config.yaml
model: "rotation predictor"
dataset: "capsule endoscopy frames (Kvasir-Capsule)"
crop_scale_min: 1
stem: "single"
widths: [160, 320, 640]
init: "xavier_uniform"
beta1: 0.9
eps: 1e-10
max_steps: 5100
lr_schedule: "linear"
final_lr_fraction: 0
weight_decay: 0.4
Rows from block 9 of a small rotation predictor, named by matrix and row number. Each number is 500 + 50 x the weight over its row's rms, rounded and kept within 0 to 999. All counts start at 0. Numbers have three digits each.
After each channel's rows are labels from the 100 images, of 14976, where the channel reaches its highest value: "patch colour" is the nearest of a few named colours to the mean colour under the peak. Only what is clearly more common there than usual is listed. The data: capsule endoscopy frames (Kvasir-Capsule). In brackets: how many of the 100, against the usual share in percent.
# c30: last pointwise conv (model.blocks.9.c3.0.weight, 320x320x1x1), inputs 214-319

c30.159:475460450457497518453524522535485516525447478498519550459512476440493455550504490530466488496573587543574540489518443545496458502499534561543481460560532568554502455518544456536471476447528483521505418542509475512518467412454511493473524494503576457476485433530494525464513500477577495508490470541524504561468501471536
patch colour: black (100 vs 3.8)

c30.273:512495458477522530507491489542442521525453483486508446476470473532504479491519535475547615525548558625530531519508468490434485483482471662503528508489432534442451446556588504583446529518549479556512520498552547509441568498521512437487542496558444466499515580485500505525613512485548569557538545525521465553481508531503
patch colour: black (68 vs 3.8)

c30.135:551415474474427570596552551533455576543463502415551577515566472559542387522564554525526564430490421533449442457438549402416414500544488542495499413585516476563579427560521513495540564486487437517432464555520486521490499480398451454502514481485517491556476445474530518375481562397529504468541508553517515451573468472480
patch colour: orange (79 vs 13.5)

c30.36:394408567402661464494563433477587435417507406563487402454487453432410655509416472501528508451534560537502541460473480477588584573515472574524565468498578473469450493474573500547480554568445439495580515455476551460475507552570526511476511500455467451504500605433498521553571496586453569534540550542498485511452527524477
patch colour: grey (70 vs 9)

c30.96:437519441424413469506503548482496490525459430469464397514440454503497428502495553557505469472498524427515581500594541458437421544529544504641574491525577508519524470493489505459493465438553480613487406602535457582541483572420459470572408479607504549552501483455592477434518527423574445532509574565470503510551595548475
patch colour: black (100 vs 3.8)

c30.319:514534512521525490463467527549482546574493534474490538461584516519453490568495534538511547520515572524540508537549482502532472570526510511606508551464520515517498473555527510488454496485533503538541501522501483571482570477507494522552521519513513546512538491551484560480542478524521503576487504514541482577519534492532
patch colour: black (100 vs 3.8)

c30.33:541499513535486535570562668571454551562547512447489461580487499615503473487553529526562568516456504511430414552396577436464440459549569486469512506492464504555531483501521534581524525518538463499449482532583524513514515447456450507530555546503560501559550421492508546420559562456539471487562579525501531525547492550475
patch colour: black (70 vs 3.8)

c30.228:483497525645468548555440479465515435496504552492457445391427480462435493475469513515403507497554485507487484571513550489483511488507552519454519524401516397513441472418492520460460471467468497519511459397510493489419442496525485446513462450481381474457522432481560529463495480469481470518392450468463445477453566510472
patch colour: orange (93 vs 13.5)

c30.312:523465491498474563468397485671412495454445470485574542503568494435550492567532387408482580432446449544415548449540413460506483556450474475528489445524425480534450475557583449549492540514434450535554463441436476480464504466520443451470601446525544501445537534454506435512529430540505462506491513479549427485510475396410
patch colour: orange (42 vs 13.5)

c30.172:506446395451539552512531512565476525536449524475524534506522537454555475640557549510553487565465528483507583553577521521475439575513546487563518493544497593558534512437459477441496455434495518585498398530519497499556560524436510429527521577541472589527512453533535493427527504434547457512465546490478528638514520549530
patch colour: black (100 vs 3.8)

c30.310:575545530554510523436414479514503420502530489454507490375505565436576466550492504469438424507580561482496542552601486484448469543559502485507541512470442601508465466476428440470502471500425527567468472417472446531479438503498567469532430522457447514397487465519492517490521448468588444535465441443401399552439522534509
patch colour: black (100 vs 3.8)

c30.25:421532531576463529518436537538485433551495464488509424394409487484491468520499451465495457523500547450519564531599516487479456512482571488528542514404511578500420490448461520405517448506426484520513502450478403582437474444462495524531512486588392502421547518504610484496544443461586509501484500490459450542472656514498
patch colour: black (100 vs 3.8)

c30.62:479486463569526578517464528564474457575427519471566570491573529516553488626564492504489475533553562552485529503573507506456482546471540544522594467447494483577498492547551516530490512451462546529498435528491483566513479483470520516507508448580506543535570511506579487453592481501521443502546520508578455592461610526525
patch colour: black (100 vs 3.8)

c30.139:497535427534461561534461534527438488490520527528516520523547534496464488505481445393456660476538469575492493504497498503455510452475510599510568459474432510551504463561591464599506615471514514490565478519549559509472544462492456425532519525520494504436524583458540447453552460459531555560480441434510476570455532542517
patch colour: black (99 vs 3.8)

c30.43:544478568444532500375514450514591385442556425580459522401516500457551596479501473467467495457482465455520539434523443491538558487454473484499469430408546446467399505482527516530439504509492519512520516503447534481444573572552499530484581424475461431454498507511466446546487456585473589441447451505485475502484465466475
patch colour: grey (72 vs 9)

c30.79:516540447504466496474457505533458487569484459529541521505519465487470519576536465469510534553525561484562547474555463524443456571503494445605485514417499538525521490515515490482465443477463507537469425552469419538491480511451530438507521482537452482486494526528604532481489484501565483535505496502479471611482622502447
patch colour: black (100 vs 3.8)

c30.18:574475510517444515466386416514504450479449471488512533405536466408568435455563411458413510457509422505430402461479469527439427462487422482311488478430459493480458427525478417528550514480384519387454395434492436384515417459482522411439530497432465471405470411536460523438478439427415434450491412404506426390493434388541
patch colour: orange (38 vs 13.5)

c30.38:537470570521554550535643565576517507561502559530509479564530521591567524482477611582588464532518429570519437565447604550514505424600595486501517548516521514483580489508565548528500525529603501485478497597483500579588540459548536544564530617525485538644454469505558555525535619493531509511496633590471661490557510586528
patch colour: black (34 vs 3.8)

c30.64:518571543524526407494598548526502507570542500521436483577488572471474484486423578591534413571548454463543494549523641549522534448568611454504461539511456494474563541528433584496520515513590497531466459535473450616550500559499508506646453605602512590560474458531541528504468604516530480430544542620465622541514572607536
patch colour: black (90 vs 3.8)

c30.107:545521425517493597543416540588389564480419465451624606520558482520569444528543411428469580531449446567456461467475439513462497453436400556476526461554440534541515451600521433499572571439478474522508463434508501442473503400510503436427570521460577485411527453473449456437556488480449447462515432429529473536485398395498
patch colour: orange (44 vs 13.5)

c30.140:470552479527481570555475533550473492500396510461508496542464502509521497574558524470481476505525531484533585460624559522477442628542525456571552499524551615619460465484481489489472493539495509589565513563511562567484493530517556465481469498522445496460528543497548489477559539484574483571468454526455532579464558515550
patch colour: black (100 vs 3.8)

c30.128:449436444477404506564550522447515483585517448417489473514494497552439448359452589532566439451436445496413431432454623386474453452524534528570533384640496454500591538546457581510598485459567457547545468572553507555593549506430425454594421504572593511578474495429466435494471614414481461521571571528523580481587475591469
patch colour: orange (32 vs 13.5)

c30.8:530494481513483559485427496525492496444504513501527557428501522389562457542550359474354524467487414584449469465476407501501479438497422550422506473436493479522450494481527370515522510461375493449516430389503458412526363407528488441449527474412554475383527462548427457484505410482440488559538437424542428419464444375527
patch colour: orange (35 vs 13.5)

c30.257:481486515601474452498467451453483438444508491482493501364446494441468484472481489500440542464548506525498499479505501441466460561425590571478478456375471480530429490521499533444508474433418492477512463443494435504374510483474488481597542490531489460440509515510560422521522445513559506532411499426459394515497571533445
patch colour: black (100 vs 3.8)

c30.292:528506461449431495527490542464523530558503527522509511551573486468526458464572486524526460517468498478464434553458537473485504469531553389431404463532492445461513459530399505441539477461585543499387443577404417497559476504492528521481421542430510511533472459574478551426389545433426403422561556543485579421574442496552
patch colour: orange (52 vs 13.5); black (31 vs 3.8)

c30.164:529440450480399487584501562452468603499463527514490550594606447520482465472520472450510564448483422582347443509449545509530464381563450538441484536593354416517609502648523458562609542525547486498455460512503496459605533407483531519521458519453633495530464429560485484507529546529495535467667497500620523449484414445515
patch colour: orange (45 vs 13.5)

c30.212:488432572463677529450561518502625422509553488616510464460521428462482646546494502513480579421541506517459484500450505472607594520465417512481565502519518489443544524500479456542534525564503444457569572512553520499457454504622442529426484454383518487445553566500451475582507490560508553548543509445507447472513442452427
patch colour: grey (74 vs 9)

c30.256:393418584397573483502598480462540434471583480549483465501476506492477595468441550457519502485538539500562568459491476491583535513423460501566485508453579549504491544492527484541473475606523492517530563466472589482459532550545518618435471470448434504457511551464530513595487456594550584539473475462484505493472532533515
patch colour: grey (69 vs 9)

c30.156:554460405461500535479415470505477456463360431537484501493517466444522474583496432493510511452514550504518477474551498478497479476501507511555470473527485523553475415447540524479468491458481514491417373402501457451484468466489503449523579466473494509499481438496559441457553505469506448523557510499535482489486534418517
patch colour: black (100 vs 3.8)

c30.295:454514550438556479445530416478613426457483456522425465401468476441520534441483503493519568467573491544501499473538489488529577485498553552501589498477552487463429506524551497558527549536499453507481498492512541494501492510638484544517569435467491475514568484445470468538576504575544579592443511517568474528514516547510
patch colour: grey (52 vs 9)

c30.221:518496459466503451604523556535472570589414460467524586586585496574548488444500486445469490467444449477379450495495497489457483420515438468416464474573524561594590413555532496457582476480473540523428482463418487466520510431490488400459495480521593416478536409475484477455505482430470463439547477513479516528570484418504
patch colour: orange (42 vs 13.5)

c30.286:468441577500602534476506412485601509427484488647458463490455495471443624557534426520493499434477529470546529458549477437580577502476530483539538517480518471483422547472467525449421501529501489513511557504506480483507509513640479565441458482450465484455534494479493446634518433609512525490472509453520490484450483513479
patch colour: grey (75 vs 9)

c30.176:421467615452523444491594482432643517482605516547358426487442530507475593419425520506493491485445484463517555444479465482500529488434514450498463505483573445454515563505463548457459440588459528507524552455464606456489469570552519636488443405507457483459468587478517491542445497592483577457466509466458525520459556464504
patch colour: grey (68 vs 9)

c30.303:463463531514516428507459546524464481520441502540490494476561510479505507506445543467464469490532564483510571470586480510508484537508587509548556539523516569535524502503503531481460461484488494560506513474501431520471529509482539503566523519552530519512465442485529486513549526552580512501524475479488475525463576501527
patch colour: black (100 vs 3.8)

c30.67:525500427525512577425452478554422439439482531527478583433504519402540515537549453453478516520511572473537535474536440528484476574518531509587538484478503560523468471513490473495525545440429541509482417453470448515481515474519541478492558514489554516406548494496554552491535430420535458473503426430543444576415501489543
patch colour: black (100 vs 3.8)

c30.142:485551495452452511498463483529488494458444533488534528510541552490557420530482472430484604491509456586455436450508475501509485503510390573448550536462507470525533498602595343565520616503480489516482481438575470392536515408474527432414563457466532436454529496520428527456568469460504539516545443447585424471480423456477
patch colour: orange (34 vs 13.5)

c30.92:575506520482495505624517634486480575543514568472562570501587501541565470465570563539489518488534417553459385578431595478512523446602518499434478560573498425541562505583527508528588565500498471441435499473488510550601493447544489540511551507436575536509464434540456587526528590489416477478600469541559485479551471559503
patch colour: orange (56 vs 13.5); black (26 vs 3.8)

c30.233:541518517497483588571449488599523449480444438489545558484477519522541510505602447439454496513497538515471572508537494455428444510522505507519505543462500586591492465506488519537536480513485503509486467471515489534447497477509477454471489484483514481463498437474579484452528456495550479516508474471552483559500500468453
patch colour: black (100 vs 3.8)

c30.1:471517587557535498450553445514655511438532522630508513503501465510484659503486517480491441499429528461482555523492441526579581556474515438491511517450516510454438529475433545506407481591524475459523539483440487496507467511586461604475479470423469443448536503503481481622467517590464558466446461458496451432514455525451
patch colour: grey (75 vs 9)

c30.220:469490532519519458559655585507544475549476515522484472546511525608496559450494568507651502502540468502493445471510627552497534449522619545488540502557465523453593524541488574512482511497610528443597482575539523545625618499559511511580537514526505550659492574499485548551531682517477531580575559638537573492590440579495
patch colour: black (70 vs 3.8)

c30.113:420466452465421470586535598513429488572468491451456430523448476501440451412472557550553436441511441476506482445539550436495499486442596508582518451550470480559563496490432532539529502499611466524489441625582507514591573515466403471573455442594476553604575502455568485468508604492542440542574536523471540512569541522427
patch colour: orange (47 vs 13.5)

c30.183:424430504459546475462526580575544493492464504572471503523450491484449514567454505574508486506523602469562612465653484454544493557533512457569484477435561530509460497477479565442447472497464499593530481557426556510462484528468483495512488502508469528515505553468568456545515466553564493501488492558444535605482612534502
patch colour: black (100 vs 3.8)

c30.154:528531467516462526644538604509512640596507498464633562589596455559565525480589456477458538467497400530400471536465545468520517428492527447426486478546482528570565510567493511493640552478526499455428473449465495451580492479459490455512484530453570487495490367475500506472502577475481428477611508475492494469498403477531
patch colour: orange (71 vs 13.5)

c30.105:494539499500437501516483546515418475553494480423498504430467516530457453503512522475451494501530485514479551530505502495433447523523561526477528473462523556551538514484476561473491524492487445562502449515532473551451484497468457470504422540538524518530539424460537479438537488415551454540529541523457499534551515512497
patch colour: black (100 vs 3.8)

c30.263:567449445483481618563404523650410558508445463444578560528605467455570499571602408482496553500478478533426437537511480456464523462470421454424538447487413493497502474509557471538466552467464464482498467510483476456465457456490486488480504452490490448495567473480440453506565465463465518505549477453545473518541441345470
patch colour: orange (43 vs 13.5); black (30 vs 3.8)

c30.56:480445565455617434513564445435650444474575461543454434441493498475403611461471505530471490537479485537486522453538539467587604481461512560450490510476602452417465533477517505488501503560470445449542580461508537471524513499604506586465502490477455429500483580544457458628539475609508605524470511488478471474525457487453
patch colour: grey (65 vs 9)

c30.90:580481490482514463615527596500539601591495483507548569671567508567561532539546579525573437510447460462501550559496531530469511468514496388523412535588464522485606463524430541518588486529554533520394428526472475523540537505481517467548443527519500594537481415538457530441455552516478424414511592549516629545538478456575
patch colour: black (71 vs 3.8)

c30.278:427483521547514403485482448519470465508475553499454416399490483460428447552497462522452508546490544475520531518572487412441477548462528469468547490442559530460397447405527559479411488461496475510465484465502469531429500547462460461484549488493433478418485417513591554498496449466502476464441494472457420533447644557458
patch colour: black (100 vs 3.8)

c30.52:495481521483537504473497466560573402426539424535472463483438473435480569533490428469498534457469502491517565511468432416529541514507512511500482477407487506434399547473459475539374471564484424508521550484480504515469504575577457565431483486451403481447535488431541437579511481505480537472459426430510457506418478490441
patch colour: grey (73 vs 9)

c30.58:522479501463539488434462394491550490426475466520475523469508463403512506487505471493486602432552506610459510487507476482477530435495499575457519433512513516455471491543617486615463608413529493496490487490513476520446546486539505477486581476491509479488564477437501455544612552547531500574559549470558512523473468495470
patch colour: red (31 vs 0.1)

c30.77:526449469436488500573545633526443562625396475484545569643495474568591461559562472479498522505489436551440461508473504463447446458536526527448521490565440590554573474549544521488636500494526423502475405558534504520521554520511527414533485500440584517518562439493513456420504492476509464514606527474529510567538412468469
patch colour: orange (32 vs 13.5)

c30.250:524475496442528513487503511595509468538474518438533504487435492516544462522563523459539450559488525461562591537606549551489463557534528478607552536550516594538486468508511506448538436495501521631481442530483481560506491581478559474545482564491495581520511490512554547518508490450554454485476518519420548617462578480541
patch colour: black (100 vs 3.8)

c30.55:460472587531519542463552436479664481501583468552540526536467512530490652481477486538484485448553528481553555533527478487535622511553478470489507529468553530505446595480540497546503459622449529476506656490470556518489514496587527610518479501436425484517442574479497479583510544560415616478467473512466516466521463430512
patch colour: grey (75 vs 9)

c30.57:499570505621441570531469460541518429486488572527449427415442521479537455489474453528449460527613530497541541578544451490456442526548507499550554530362471536511464506484436537455469458487473536487482458410477462543417418518515542531495461503482470463502496532479576534472504483511516471529425481505510422494503537542527
patch colour: black (100 vs 3.8)

c30.7:529510486493475501521501516574491549512410487543561533544460509517523515647511503476486486538550564443520566479609517458448474591475497482553474515458533567538460408461524524483469526483548481525464495553451457575511537527528466501583537528547543555525545457516534523447531468462554455512512494518493486593476524533507
patch colour: black (100 vs 3.8)

c30.116:491506446522466530493456486510453558544491534419544586570586481432493421510569459404452580454492461600415496444470497473435474426469453608493547413520397481609547445611535424531599562443529481462440406528597527410567472497425422464432488413480558503443563479485437448406520480484458535500640453467555503475459428519440
patch colour: black (29 vs 3.8)

c30.216:478449602456623502508554440507569485492505496604499435499490440501497583497488463537499488502489514532505506443512470441558617537448524538522535532459535504458522540538545532534528513590434469518576573438482556496442466541625440564445532470406484454497468618466490501626504429554478647503454482511534535460446466466512
patch colour: grey (77 vs 9)

c30.122:517482563447610529428507381527564426407473425607499462453449469415518555542481427502470544435490516518493562407495476451519549572463452530460458475433551501440463471453536537510433489488430525517505544480449472510435489552603461502465608449495476439472489560484466441570531409579487565519431452510475529486454501493458
patch colour: grey (55 vs 9)

c30.309:476515444599467429499472507445455530510499578510430511412567532469492466567462533510512488511488627473605544566537529519506489575500581513518499556455552459470469556517520554491470469465488544549582546448517517522482538501501513500518545537533491523497494471495464556471489553493475498461460471485546508523531530548522
patch colour: black (100 vs 3.8)

c30.130:440510507536558546494462507497470418552467541535500501445487551468521507545488537464487575501604533541515521500549497465508483537540520549584610520456557537562447493488582563537484535521491497561530555473543528553423489501539467525506574543589442521421531539541550524528589460512601534594506429431461457542438609539553
patch colour: black (100 vs 3.8)

c30.209:525463505452461533543497581516519504544456510482499484545499439524541530551533549551471443523478525478514569588546563538482502585509575481592505515505549530500512437508544558441508469483514523548480447541462490540555513570534554468584479499495494504509517479496560517474511516444549425521452579507461552535512597534569
patch colour: black (100 vs 3.8)

c30.217:516539494530482537448467494505469483499511510530513423494519505453541553530480448517503479583552571529548617554592497524503461580574455494578565510485525590503514514500522443504484432478483522546523504459504475507488545507476496507557510556504482559445497526530495584462541536489601536506488454453445458575447501561527
patch colour: black (100 vs 3.8)

c30.285:551538482536438565539449539543431510521489533412581586452547504450598403525629476489457547554550421471421407497416459511460385432489539480440456543493429441505480439504517500512525552480457529421395460503431452466489420437407483424476535507504541523436472370513456466410464519399443398506509448444547493506461461509495
patch colour: orange (80 vs 13.5)

c30.50:490553472552525497475402537576509503533477515453508471474456542506512485588465511498461440574582581497560524507530449502506480523524524455545549481435486558476460485487467463413443392503446476518512458484544425497492419517467544488497504505494414488426513467491497531488536487480570480517437488470446427508436594502516
patch colour: black (100 vs 3.8)

c30.146:484460435506461430562506560482488502560478493466498449516518496509441471362497555499595480478422397543452435479478593385476500425455536549528557398557464502493605466580410527484481518514615407517537528580510574506610608529517396476534421462524545518569509523468542447440454622470538478485632608560521570486547489597451
patch colour: orange (42 vs 13.5)

c30.241:520533516434494479527581531392493511539475522482468468559478508561489481494493632492573534454453464583477509449478526497490535433494530512536513526622466504444598541599430548486537561531663473463531547578546554515586559550551542473565468508507573532593518480476442500513531592527510479525621559558574656486540482528495
patch colour: orange (33 vs 13.5)

c30.84:534519447526405567527443522587417508558447474388529465476542503508522450521542532448487519530435460525504531469547503464415415494537458450545519453523451547554522433545463458517515505490472488578493475503526485480534563497463469427481490494484527560472548472454537466402554522446531478490502497482534459587537514451497
patch colour: black (100 vs 3.8)

c30.181:490505531424552452487498467538472524459460431563445483440505446469435488486421519512521584422483500541525517459531488443496529492465517611490526449468486440517447462487586578572462599487544504499504549444528527515463492501536486491556607452522539507461494535476491481512594515562565549550480511513489522518536492566430
patch colour: red (29 vs 0.1)

c30.48:447547467655424519497506489431475452491490506453480410411505507446440528460508546550483469506491503416544457527433549464517510502505590493510433492447508424460488479435468554432481491509484424475434470425467503550432450466542481542499500498471403543538434484451522482455496487485436449501442453517507478452463517601473
patch colour: orange (96 vs 13.5)

c30.167:506442478431515568491439510647508515474416458525596544507569474495597499579558387416425548416454507467453500422480477497518507498404435543480538431503459456466473503528587429483486562468430493500509469466487441387480509521560433439456586452455547414467576539439493435461532464504486506501565487474555492480468445443400
patch colour: orange (32 vs 13.5)

c30.290:500582494520543537499444499556485423481449562556530498446464591477590470534564512413505549591473546507444598525583479482472503526523451536533477519497448533506460458509512504502419543455466492563470437459469476468455526510474534485462512537508425469465545513522552518476506420519526451470508476511483518579464542517551
patch colour: black (100 vs 3.8)

c30.94:546479474479501564472394503563487496485459510503562574510595500454537454577566413401435579493457426534433421458483480488477509475494412512485485491501429419499517427552508443558525517441442504455478444439517485371514534493482459479435565443428546435483547532425448430526531460514489486510520464479572400520528423373460
patch colour: orange (43 vs 13.5)

c30.32:509431474445493435523627543433518532551516519475488469589502512538449493498395597493578528559497438514447470546519492530519521470513517515562547531577516516528512427538499480500539510490553493531467501542485548544524525573481477455542523559499465537571472464534497497498543534541478480443516558494433601573523532503562
patch colour: black (59 vs 3.8)