config.yaml
arch: "res2net"
model: "rotation predictor"
dataset: "capsule endoscopy frames (Kvasir-Capsule)"
train_examples: 42238
image_size: 96
crop_scale_min: 1
horizontal_flip: true
translate: 0.12
norm: "batchnorm"
activation: "relu"
depths: [5, 5, 5]
kernel_size: 3
stem: "single"
widths: [160, 320, 640]
init: "xavier_uniform"
optimizer: "adamw"
lr: 0.0012
beta1: 0.9
beta2: 0.99
eps: 1e-10
steps: 5100
batch_size: 64
epochs: 7.7
lr_schedule: "linear"
final_lr_fraction: 0
warmup_steps: 1020
weight_decay: 0.4
Rows from block 9 of a small rotation predictor, named by matrix and row number. Each number is 50 + 12 x the weight over its row's rms, rounded and kept within 0 to 99. All counts start at 0.
Before each channel's rows are labels from the 100 images, of 14976, where the channel reaches its highest value: "responds to" is what is common among them; "peak at" is the part of the image that holds the peak. Only what is clearly more common there than usual is listed. The data: capsule endoscopy frames (Kvasir-Capsule). In brackets: how many of the 100.
# c30: last pointwise conv (model.blocks.9.c3.0.weight, 320x320x1x1), inputs 107-213

responds to: finding: reduced mucosal view (33)
peak at: top left (100)
c30.137:63 46 58 53 56 62 64 57 56 52 31 53 55 44 59 51 68 39 67 28 75 73 35 47 47 53 49 68 56 72 47 57 55 54 47 41 37 72 56 37 60 43 79 47 78 51 55 49 61 63 30 45 32 78 52 46 56 53 65 54 51 53 57 60 70 43 33 49 80 82 30 41 61 49 64 68 48 71 49 61 61 52 47 54 65 52 47 37 46 60 43 62 48 48 55 46 36 65 67 51 45 58 77 59 45 50 58

responds to: finding: blood fresh (28)
peak at: bottom centre (69)
c30.180:38 42 67 68 33 65 29 63 63 45 68 49 64 73 43 35 45 45 58 45 61 53 57 62 36 35 36 42 47 50 68 46 38 46 37 44 45 46 32 48 34 52 46 56 65 44 46 67 36 55 69 55 36 39 47 35 72 45 46 66 38 37 38 36 37 33 32 54 41 32 61 41 43 51 35 63 68 29 39 31 29 52 39 34 64 39 52 56 40 48 70 25 65 28 33 72 35 45 32 56 43 52 49 26 38 52 32

responds to: finding: ileocecal valve (62)
peak at: centre (49)
c30.71:52 41 51 45 47 63 42 42 46 82 36 56 46 45 59 35 41 77 50 46 54 49 41 50 61 51 57 55 51 48 63 49 54 44 72 68 63 48 56 66 66 51 51 56 65 65 50 47 52 61 38 55 76 55 59 58 48 71 54 53 58 50 69 50 52 56 69 63 43 52 67 94 53 74 56 46 53 52 63 86 62 74 63 60 44 57 48 68 60 54 46 61 53 62 63 54 50 46 48 47 67 48 50 47 57 46 50

responds to: finding: blood fresh (27)
peak at: bottom centre (75)
c30.122:39 46 59 48 43 53 40 42 58 38 44 52 60 66 55 38 54 34 71 51 55 58 41 56 27 32 37 38 59 59 55 45 34 50 26 32 36 36 31 41 50 49 51 43 83 30 44 55 41 42 42 42 43 44 38 42 77 13 58 61 36 44 37 48 55 55 26 72 52 42 44 29 49 52 51 68 51 53 22 18 35 43 31 41 58 49 51 48 45 47 74 30 48 23 39 70 43 61 31 66 42 47 58 35 56 57 51

responds to: finding: reduced mucosal view (34)
peak at: top left (100)
c30.225:53 42 47 47 52 59 59 66 58 51 47 56 56 54 40 47 64 46 78 37 71 87 40 61 41 45 54 53 55 61 58 45 57 48 53 36 50 69 56 55 40 44 78 49 78 53 39 44 47 46 47 52 50 82 57 49 70 47 60 55 53 66 51 40 55 54 55 54 77 81 41 49 72 43 80 74 59 63 52 60 61 53 44 63 63 57 48 34 55 57 51 48 54 42 52 46 49 77 47 48 48 68 66 52 46 55 74

responds to: finding: pylorus (43); finding: reduced mucosal view (33)
peak at: top left (100)
c30.275:70 54 59 47 65 50 54 52 56 68 40 44 55 53 48 63 60 56 39 44 50 56 47 46 51 73 63 65 40 60 43 41 46 35 65 54 43 68 39 55 72 55 43 64 49 53 29 57 49 68 50 39 54 38 50 63 55 39 43 38 59 35 53 57 38 58 39 55 43 47 45 56 59 63 42 40 49 28 40 54 57 55 41 44 38 47 45 52 48 45 36 24 53 36 64 48 26 42 48 39 68 40 48 43 49 34 41

responds to: finding: reduced mucosal view (29)
peak at: top left (100)
c30.44:68 58 56 41 69 37 72 58 49 34 53 46 57 44 48 56 55 47 65 39 72 80 32 52 44 59 36 49 47 85 42 50 82 44 54 56 46 44 56 45 52 34 75 45 61 44 58 65 52 55 46 40 37 52 59 73 44 39 61 43 68 74 58 62 71 63 36 38 71 79 48 57 70 41 68 54 47 73 49 35 57 50 59 54 48 54 63 39 53 69 58 73 46 36 73 49 34 71 65 37 50 68 73 58 47 40 59

responds to: finding: pylorus (53); finding: reduced mucosal view (32)
peak at: top left (100)
c30.309:73 53 44 53 59 53 56 60 54 72 38 61 51 42 60 75 55 66 47 53 52 59 42 34 44 73 63 78 44 45 51 43 48 52 73 54 58 61 47 62 74 54 49 64 51 65 36 48 56 68 66 36 42 48 42 68 49 40 48 42 55 45 52 62 39 37 36 55 50 50 44 55 51 60 37 67 40 42 45 51 56 49 66 49 46 48 51 40 45 47 35 39 52 42 67 45 31 37 59 38 56 46 50 50 61 42 35

responds to: finding: reduced mucosal view (26)
peak at: top left (100)
c30.159:55 39 55 46 61 43 49 60 42 44 52 51 54 55 37 58 61 53 59 48 69 77 43 37 42 62 43 50 52 78 49 52 64 43 56 50 37 58 30 63 53 39 59 68 67 58 44 45 58 46 62 59 55 67 37 42 63 43 48 46 49 49 52 50 50 45 46 52 70 71 43 45 58 38 64 70 55 57 47 63 67 44 50 60 53 69 53 38 62 63 57 48 62 49 49 55 47 61 39 44 54 66 70 61 53 49 56

responds to: finding: pylorus (29); finding: reduced mucosal view (27)
peak at: top left (100)
c30.158:64 65 56 67 60 59 70 56 73 58 49 45 47 48 73 81 48 69 36 47 50 43 55 46 61 68 65 83 52 50 37 46 44 60 65 51 47 71 42 45 62 52 36 47 56 70 38 53 51 81 52 61 37 47 53 59 53 37 47 39 48 59 53 77 52 53 39 49 47 59 37 52 48 49 55 65 45 50 46 34 39 57 65 72 43 44 49 43 50 47 46 52 61 42 53 56 26 37 59 54 69 53 50 62 42 57 39

responds to: finding: blood fresh (39)
peak at: bottom centre (59)
c30.177:42 30 68 66 56 59 42 59 67 25 64 47 46 69 42 50 38 28 58 59 60 62 60 57 33 49 25 57 48 52 61 37 56 56 34 40 30 50 37 42 47 46 35 42 66 43 47 55 41 52 58 49 18 42 47 36 71 29 42 53 33 36 32 29 45 43 34 58 35 44 33 30 39 39 41 47 59 52 25 31 23 37 40 37 50 44 41 46 55 40 54 46 48 24 31 52 24 41 32 64 47 41 71 44 39 49 43

responds to: finding: blood fresh (39)
peak at: bottom centre (59)
c30.186:36 37 67 54 43 47 36 61 72 27 51 47 47 63 46 43 50 22 68 49 46 55 55 61 41 58 39 32 62 34 65 43 45 54 29 41 22 26 39 37 40 49 37 59 88 38 58 68 40 40 53 80 23 48 53 36 85 28 55 66 42 45 29 46 64 39 27 45 55 50 41 46 52 45 43 52 64 45 40 30 26 46 39 31 46 59 45 62 54 41 51 40 66 37 33 67 35 39 48 57 42 58 76 38 50 52 49

responds to: finding: ileocecal valve (48)
peak at: top left (100)
c30.42:63 43 49 39 46 48 39 39 40 80 35 39 51 61 47 46 57 78 54 37 44 57 57 42 77 70 52 73 54 55 52 40 63 44 55 72 63 53 58 64 77 64 74 53 66 66 52 48 55 57 47 53 71 59 57 49 38 64 42 56 45 61 71 50 67 47 68 54 66 70 56 76 44 70 66 46 48 44 65 74 65 47 66 58 49 62 43 54 52 57 61 54 49 87 60 47 70 52 60 53 57 60 60 62 48 56 44

responds to: finding: reduced mucosal view (42)
peak at: top left (100)
c30.163:63 59 46 60 64 50 54 53 54 61 39 62 44 49 50 64 61 53 49 36 50 63 42 39 42 55 40 61 47 55 50 54 44 54 59 44 47 60 46 52 55 33 44 38 53 52 54 62 61 61 34 51 58 62 51 62 60 49 53 47 44 45 48 42 33 37 48 50 63 60 55 54 52 44 45 68 31 37 50 52 58 55 56 50 54 37 48 33 43 43 35 34 64 52 58 46 50 60 43 48 55 49 56 53 52 38 45

responds to: finding: blood fresh (27)
peak at: bottom centre (72)
c30.121:41 47 59 42 56 53 45 56 65 32 43 41 75 71 48 35 48 40 66 50 53 80 36 44 39 44 26 47 62 44 58 41 39 29 41 42 43 53 32 33 51 46 53 35 75 51 38 41 45 34 55 58 35 59 53 47 74 26 45 62 30 36 46 52 36 51 27 70 58 57 56 40 51 42 53 86 66 68 16 36 46 41 34 47 80 37 56 37 36 41 71 38 50 29 33 65 29 64 45 56 47 71 53 47 50 72 61

responds to: finding: blood fresh (27)
peak at: bottom centre (73)
c30.235:22 34 54 54 36 60 38 57 61 36 35 37 56 54 59 48 41 48 72 50 61 58 62 51 44 42 43 39 47 59 63 46 35 49 35 31 26 42 32 36 42 64 36 57 91 43 32 66 39 32 63 58 23 46 46 52 86 22 40 68 31 37 34 38 46 45 35 67 47 61 56 31 59 46 61 62 68 50 18 27 51 39 35 50 67 47 60 46 52 55 60 27 54 30 48 63 47 67 33 60 40 70 65 44 55 55 67

responds to: finding: ileocecal valve (36)
peak at: top left (100)
c30.145:64 58 48 45 55 59 62 67 66 49 36 42 53 39 82 84 62 49 47 50 54 50 39 43 53 55 46 77 59 55 49 58 66 48 54 52 31 62 46 34 59 51 50 46 51 51 44 63 52 68 40 37 27 78 41 54 32 51 56 48 55 67 58 78 58 63 35 54 59 81 26 45 49 48 69 38 40 71 54 49 51 51 65 88 45 53 50 27 54 66 53 71 43 50 57 46 26 68 88 37 68 52 49 81 45 49 60